{"dataset": "photos of plants, animals and fungi (iNaturalist)", "encoder_arch": "resnet_bottleneck", "encoder_norm": "batchnorm", "encoder_activation": "gelu", "encoder_stem": "single", "encoder_avg_pool_shortcut": true, "encoder_widths": [128, 256, 512], "fusion": "cross_attention", "fusion_encoder_width": 192, "fusion_encoder_bias": "none", "fusion_encoder_positions": "rope", "fusion_encoder_cross_attention_every": 1, "beta1": 0.9, "steps": 8100, "warmup_steps": 400}
Rows from block 2 of the fusion encoder of a small model that answers yes/no questions on an image's attributes, named by matrix and row number. Rows with one number belong to one neuron. Each number is 500 + 40 x the weight over its row's rms, rounded and kept within 0 to 999. All counts start at 0. Numbers have three digits each.
Before each neuron's rows are labels from the 100 texts, of 14976, where the neuron reaches its highest value: "fires on" is the input token at the peak. Only what is clearly more common there than usual is listed. The data: photos of plants, animals and fungi (iNaturalist).
# fc1: MLP up (fusion_encoder.blocks.2.mlp.fc1.weight, 1152x192), inputs 0-191
# fc2: MLP down (fusion_encoder.blocks.2.mlp.fc2.weight, 192x1152, transposed), outputs 0-191

fires on: "kingdom Animalia"
fc1.592:402470494519525491558513490447530531496388454496395566525458495406497467505510475541522500499526533525517503480504513633465513464516505535478499453507494492490517508496496496436587499478515505507513565497519464544502501575519528512489499488532489491515493501589576524468550580545467443477520419499485498512497446511495547512426537578479487496564552478563473512503488486438473497480455498551597509488496504537556495503555505499474394574550491511441489491552484439492502471472485517494564489604476484454563523475564463472424446436461500516513560510539504436509501514511535510504
fc2.592:499470492518437519557514485523538523509470415535452537486524485428538478530554534561454456493524558518536525473516501546559431557488477484469515562512468492475510482400516534443508492490501480510462530507552541430524517537481505471481441501521492435459558495525448480501585554524558450434543447487509518515530470481424566442447536547542485491475466486520480440555436534511449516540482454582510569432477550464526468551531514439448456535518549578490501563551470552536493445522542522554475478530441478539577447481532467495459543465564487466529591507546509443483461457471490509499

fires on: "phylum Chordata"
fc1.516:501509495519469522519532561516487434425481564468459483439517413463511455429481479490468565526526539567546505408494576475437457504546537394523540480471487470500549540479471466484493522551508546493514486489492507492522516427512471524500539466451513460551522509426506569493533530489512481482506482512535506491554513529557515487465455454537548473551505553389553542502553522469491507507605525480484576483463489446513508492463507530453500488456466490520564530496525498505538474467524472553528413511469508496527498526432633508545522536516441559462506512533479469556553429503456393498
fc2.516:486541478440474417570569494532447530506499454478483498515558458508477427508490463442492504430486567540579450545491515486484476476553512412571528490566576463502551502509444488490481539440425491456440494534487547585542455468535448458538507520492477485498501488469508481486552555489494450495458449502447462538485519560494497493440488520517571604543508567498500504525510397509511581484522538512481568458493488476560531470552511483460531520549549499530534512491578446498558497583514436420503510507543511510433486523508471452521492514565558500477519533489510511588505475456512464512

fires on: "order Lepidoptera"; "order Passeriformes"; "order Odonata"; "order Coleoptera"
fc1.610:525475502568527499488422492462561527494484526498504439500449534509503600463491552503515481563460430480437520480520495486464528528439487534432478465460481609532414514635526475515502493569593508496526462491487442488431513531525559538502495503474489569533485501512501514550459498477455505505517500482526507511508482480497483518511541504474471448535515447504582513446517556466569415480469499465550453526454473528483505506465514511609508452480488509476488480516496521473471623475475546478542522520497507465519541491499464608529491502444470534533444372500464537449520525568511517474
fc2.610:534571502437567436442472483512481531531574526506585489513547533592489558504532506493554473454497465459438515564520462489512566515460459584542505530520533510479454454551500516536483501474464462433534491527501475494527472513495479497564529448481484556479437459526501437505445440468425563571451562510465520543431553487489422557562491484464472570469490476510463530508493442476529493489470510459484399603492509522482511494455488504555520472495509536495470431474490510472488528536462510455493536423599465483422500531480487493506493514455568493510444475418531529465456559487475527512

fires on: "kingdom Animalia"
fc1.16:408476482525528494561517490458525543495378456491377558509471508389494470515511483537521495503524528537518506476505526636475511467525498543491511468492493509470524508493486498435564510481509500498501562499532462526502512587525515506492502508527505477507489493584566514472546588547470439472508407485486501507509456514500551517422533564474505495565541497554474513503487493435476501472456494549583512481471508542550500499555511502478394576543500495455492490563477465488512472478483497510559479614471480454570516459562453482422449431461498506506548506543498437529505510510531502509
fc2.16:506487498507450505566516490535528520499478410549453542520534473437549474518564543553466441468516568522553515488523484536548445561500464485491519551522487493469506466396513546446493493475474469529453530524543548449527504544473494457476450492525474434457550484541453465515600559521559457443536440505493511524510470476423561446440532528533484504461455481520464441532438515528439542531473460564510570433473530479538483555554507467436476550522542571492480557555472528536496434526533511532475483523462472558566465465539468477466549480578512463536593508526528462480447473460487522523

fires on: "kingdom Animalia"
fc1.675:404484491527523497563517498446522528496373461498372560518466508395496473500510481541519497502524525528513498485499526635472516471521497541485500469498499501486523507493497493440574513482505503503510559501519480526500508581523524515482493508538488487512492495588580515471553590548469436474511411497485500505502449510499548511420535557478496501563548483555475511503488494430476499474453493542595500488493509535544500506558510501473402571548492495447488492568482454490506472482482509505561491624471493460561527464562466473420445440463498507516549508544502439518502512506524508503
fc2.675:502471501500448503565523497527523521502476404541447546514538481431545469516571543560470445478525566528547514472519496544550440568499469487483527549525479485467513473386515539448508495480487475513457537517540527459531507544479496460477439497524485433458540488542448469507600560521553453444543439501495509515521473484424563452440534536535486498471460486519469431541434514526439530533469457567518571433486535476530487558551513462436469549521548566491490554541472536526499428526534514542483478529453471554567460470536466487464535473570502460536599509537517449488459469462499517517

fires on: "kingdom Animalia"
fc1.420:409478494516524497563513494450524532489374459494373560507468511395490472510509487550518497501522523528508506481503533637469515466522502539491510465497496502477518509491493494432575508485506502498508561503519472532498512580524519515491494502519489487517494496585565519471549591539471436479507409495486494513513458512498545513421533557480495496569548485548473506503490494431476498474449491547592505490489505538543501503561514500472396578546495498448492493559478458485506473486484509505564490622469490451556521458563462480423439433460496512513549511544498437514501504507530503513
fc2.420:496476498505451513563518491531533509503475410537455545511530476438547469512573536553471442479535571527550510472522498541559441564497470483478519553516474484470508479389514538448508498488490481514448541518538549445516509534478501458467445498524486430459541492536447475506599557524561455441541442500513511511520466478422564455444533532532491487470460486516472438543434526523439530533473450568512572432484539476531481558548516464435470540514536582489489550551467543527498432521534513546480472524453477560572468471539472483457550476580500468534590511535513450487459462467490504507